python train.py --model="class-conditioned image flow-matching model" --dataset="stained colorectal tissue patches (NCT-CRC-HE-100K)" --train_examples=90422 --image_size=48 --horizontal_flip=false --conditioning="class" --arch="unet" --objective="flow_matching" --cond_dim=256 --targets=["tissue"] --num_classes=9 --cond_dropout=0.2 --logit_normal_time=true --norm="groupnorm" --hidden_act="gelu" --weight_standardization=false --pixel_unshuffle=2 --widths=[64, 64, 128, 256] --blocks_per_level=1 --scale_shift_norm=true --attention=true --upsampling="nearest_conv" --init="orthogonal" --residual_init="zero_last" --optimizer="soap" --beta2=0.95 --learning_rate=0.0019 --beta1=0.9 --shampoo_beta=0.95 --eps=1e-08 --precondition_frequency=20 --max_precond_dim=512 --merge_dims=true --one_sided=false --adamw_lr_other_params=0.0024 --max_grad_norm=3.0 --max_steps=9300 --batch_size=256 --epochs=26.3 --lr_schedule="step" --warmup_steps=460 --weight_decay=0.2 --adamw_weight_decay_other_params=0.01
Rows from block 2 of a small class-conditioned image flow-matching model, named by matrix and row number. Rows with one number belong to one channel. Each number is 500 + 40 x the weight over its row's rms, rounded and kept within 0 to 999. All counts start at 0. Numbers have three digits each.
After each channel's rows are labels from the 100 images, of 14848 (inputs lightly noised), where the channel reaches its highest value: "colour at peak" is the nearest of a few named colours to the mean colour under the peak; "top examples" is what is common among them. Only what is clearly more common there than usual is listed. The data: stained colorectal tissue patches (NCT-CRC-HE-100K).
# convs0: first 3x3 conv (model.enc.2.0.convs.0.weight, 128x128x3x3, each kernel summed), inputs 0-127
# convs1: second 3x3 conv (model.enc.2.0.convs.1.weight, 128x128x3x3, transposed, each kernel summed), outputs 0-127

convs0.121:493504504445426505483429428523551545432478453522467495428468501530447502429527449502528527540487524459563492471522477463389462552556541482491504498412543371519487459504483530494427538532500496609500503481469495497468461542500505527486449527617562461529490488480507539452502516466481482512455482497470513547476502478527541474516488509541453507449453546472523464490433497517476445503502
convs1.121:515539434496495511459483512448443458482498547485472563533508530498589432503499584525441523472554510510549509545436509490591500503530510527501490559464496404551493555458523495469481475468484469374476555484491514531511411477523476489515527525454455522445562515531484547536534516502529542461443472527515490568519558480514490416528479452504488557581538502543498562482571473473516489472541
colour at peak: brown
top examples: tissue: normal colon mucosa; tissue: adipose tissue

convs0.124:461501508532536515398483462472519485542495460525453435452516497449476520459484487495420456464509501401571549517467561479506518519507522450484427443463505469476425500398502465479409519447476478478515479507472522476532478509508469473474440478509518473531504482473475523622527546547523486381525501482488492499457472441501443519456440502499515464500460524458542446567521431487540522519534
convs1.124:457450516459518517531532525511511475507490485508450474458450500431476579466532467455490519520407546564423501440483486493495407476521464424482533523490462497437538391456510501520476478531498455466459526485497473510527460478484467479485491488496538517454455519421487490527529557485524503425480480408433433483474413499540479516479457477513472463444438460443471487521389482465526439483518
colour at peak: grey
top examples: tissue: normal colon mucosa

convs0.63:450457427510500486485456481439506532503533467529468434515512463536422471495449488483461448500476511531499500451488441525524520450415498560521527507475516433502482524572440479515537618519507530511509451531454517484511491479543513488437523530582399522548506485518543447513471558522483512543566542504446518428487441508545486453495523509487605522524491467411460552565528519513542531464533
convs1.63:482537522463557435560508540472536487516537508550523534483542470449480471515492441507528481432436516539489479450474520510472515549507525514430579538535446443470547477525406563479525489539541494521483485526560516492484447478560415482475465475514519560465491473535513527488548430462520574497512532453482531555478586481466499452593533560440517446419441471485497536526497483528410524493487
colour at peak: pink
top examples: tissue: cancer-associated stroma

convs0.11:473518500511489501483475615469461464464460573489542493522527592440516447438445500497496484465551538512488479537451516488456462538478544491507526495491486527480580469525522503465462485459448514477551508506510579501491465490447531495508462384483458494489549552501469490522470480547457499484542548513559527601447443504475543465500527448527507531463519508539406491504513510479542612471600
convs1.11:471533505496434526475498484524505560490513462482494484504526453454437559503486558466455516537551498524456530524490471502465442537454513486462472506501482512561492493451494532505445513553460473461459486594416542466508498473469490579476553486609558478467489505554484473428539525523525505466513504489567537465470617530488513478471472461499458437434421453490493534487500517490513397599556
colour at peak: white
top examples: tissue: adipose tissue

convs0.25:472432469503560488387529538512568445468512455470486500508536448549529509530441483486430557424482468435510582467518499463481480484500478502497589481529529516444438494529577470468451487484514492498485464519536495515461457437519463500513377474488522505426498513514498475484470575455499494535512535504522526540493539453492463546458502506488542419514501548447486397441490488503423482454487
convs1.25:511427504515464447537533492486487543516487427529461490466477480526511494496430508455468544512499461446545469464490560416492492518458462519495532462523460481448441449461489499538454551598487481478430567471518516522492485460465505449519491473467522596533413418500457460494530436463461489499460474450528550477455502482492467494491542465430496465516478491529497485503450555550464500343526
colour at peak: brown
top examples: tissue: normal colon mucosa

convs0.15:430459444559467479394485475493489473511457473528461523496488533550489501501479515485474484516506558583528545450479426529517450472458546443445631472460500484484488514514505502472573476509519485470482524507527486497504550538430460517430457467485471492501518497536503481449450520405445491602548481542509491489573540546542444522501472472483532527483498543530503466550496414440489419494458
convs1.15:503421451492503524588493452479481549477463464517484519430523522472458555477507526464494459516535437493496443470470516490510484482493478419517470520498434460487431513455487501483562463558489538494440477529477516487452497499561482454510457508459494501510442476513444490421459479465470458480519435597479456475350475476522532484540478491409474449454528558527460504491408494546466492442516
colour at peak: brown
top examples: tissue: normal colon mucosa

convs0.125:462519478484520493379483516494497531541477492523509477479475555463538523477484482493508455522518419489501439467530428435467520496483548422526448477467496477547530482463508534525534502526546493470472448460514529506634535459514518549493534452494460536508523503434476526476466540511498472462483431499439528445491511614464503479556457527483500530538454526490424576568434596464464504454505
convs1.125:461599573480508523491526500413484525458464439471456510483502462512502460582488527459524500528480528479486528435506481531489453603537515522575436424503576481481452424547457497443510503476484444535494535506488487521514514472500515464517509507540523494530508502533478457507567439525432509478564492437540501486454485581568493474435548499425513447532441454492492599483505505555494499445488
colour at peak: pink
top examples: tissue: cancer-associated stroma

convs0.61:548510569484503532540471496537505588401524440516486506487394545534423530439476450464472453512467551462523485580518580523546504540497453478510538553486565476552510475467498479496457463503511403513534488583472456476492500477480461442456490501367585477491460524506526489508514449462548496510489442467479473528542531470494527447509518540548499504482450540509451466499511529467515488488466
convs1.61:505464451539588491498479525507507522537439484547502456478408466471558451480455492473458491455432437495472443500470493453377484426490504463481488483491505568537485460560532482490497507460460496475438503592500509464457478499498544464491584559503459463509449525487511527510415489543504486494484531525466513580482492486532474501464475475421510456511521459438499490555554414508445509504595
colour at peak: pink
top examples: tissue: normal colon mucosa; tissue: lymphocytes

convs0.24:495522528505517477559444498467440441511533446459511474491503558451455528367440441499525496448487483496533524471492458496566558457541568516464493463481526478477495495472564476471486476543534454508528494542482518557491528464530549503534477473474515499447537571469432479452484428451527522456427458490497542490462588477442493508479456461578488501410479514503474514505457473499474572408435
convs1.24:563512505520558529482430526484471475451500455413490465485478489489495491504506533503534521505554513520504513456525527509537471500513495525517439525493419477459517469569544509531453541532540469547508501473501483464516504490550578421421585523503402487498526472530536459461461511486499489501490401527431422568455492435481550505476500569480583587502396483574510493513524479547528462476519
colour at peak: grey
top examples: tissue: debris; tissue: smooth muscle

convs0.4:511449530502510521466549511477555522504554473472459517473515396519470556464444437427522511458500507507534492498533535503444446475503516531470431452482505396452571485511514478468513558479555520446558429461464517467516460532537515529471481456509473553467537492486520475533480522533487514575517434504463577557583464486536477558486458534474517555455486422430491507484539480451453412530457
convs1.4:543567556456541567498517481460458481551456519524509474495442489500483509549521506583454450465511504463491460482494555508421510521501484552519523487475464520479463482445448530578454447548453535559549474480506541506532572499492472528465467471442483468373496464508503530456498480452531465448522526526499429468460593510484544445496585484500473412467532468541499445493469483559507519511584
colour at peak: grey
top examples: tissue: lymphocytes

convs0.50:455558556463481462461516381502554533486505493545519540470512473549535480498476466482414503515512470470575511512490442498558410455496502516520470459453516555438495468452499496481479466525473522448491482463456526446480558475484494478507509632550479495458488509474516515543423493544509495464509427475505534550522593462467513543469480588491507575506475489447433525480497520499475399487491
convs1.50:503520446537562469521508542481534506444480503568459431488585512511522539476497494441475519486558481472434474487496489478468481505461469530430428458511467612569493462567497439508474579512477469511449547551465556514455449527541501506444528508454451559459445427519510539486494505531503468452583529543531513450515403488523556565465530477534465464521478529492494433563501509505522538484517
colour at peak: pink
top examples: tissue: debris

convs0.58:528469528518488476533509507496487438547469535548540498492482518480489425487501555509447448504485504573489502520419463568504553519526513528459519545543508526519478499476498487548413483465440491556439553483546454487465539548438475480536467468656463527535575493554518545519539596525528493511379518495508506533545515487504493462522550448488498480528507492538534484461432473473494456580492
convs1.58:471458505484526538458492494500489554454483441482501502523461522529539608531528472477509502545538469513538410471560525446452461536453477523544432525489450385492503506495501512431494471546504533468503527407439577502536469471470425513509512548459499589457473557483523492430506529495511543501606479557481482472471564501513446516453505533485504529520452513462511525586526511456456520447487
colour at peak: white
top examples: tissue: adipose tissue

convs0.73:508569488605467492551510527518483449564561432540479468487531490459424436502509562531477522472522489542451493497444560493494592476566552525545458532542525573500523477464497514442534487525495488444528516449522554492473473458440479480533483570518533511388582484487484432517483507507488495536452526562508517545437530480509534514471553528475469513432524515470491491420544528437545488525475
convs1.73:479439469496452476565521579543477512509385511476581464546478526521510584460466491447448465491460537438572544498550526505549496514427523453490433464448459512483473450479481507531522542480540527522463453437402468502514514483525581446461466529528433482505506527462499571466457488504523466533465463459463521474537524433499502471519435459467566494465498540486478453480502577533463498497486
colour at peak: grey
top examples: tissue: cancer-associated stroma

convs0.70:500501457580407499473482592485528518494469500452463537540464511490487509480496471523467553505535506501461425472467479495454459523490476461526531453482540523472551467521483495581441456495503455507502509470529448525500597462499556497469505495404452493462517498535409458489442419510506469470567475476550518542449514507523473474567530506496513505524496582498472545561463431486462608424552
convs1.70:475547559470361491457415537462535444514548503559428521591514478522464498511518539476537491541503476441529487558536531525458507519550502465488520513513574536522484463423560472426468492533430504506489478487563579470502509492513454534478502548490528564465464481472564476469533540549485531507501502482543474467491480462539562408453473501526532515421489461512461521553461511502476523430504
colour at peak: grey
top examples: tissue: debris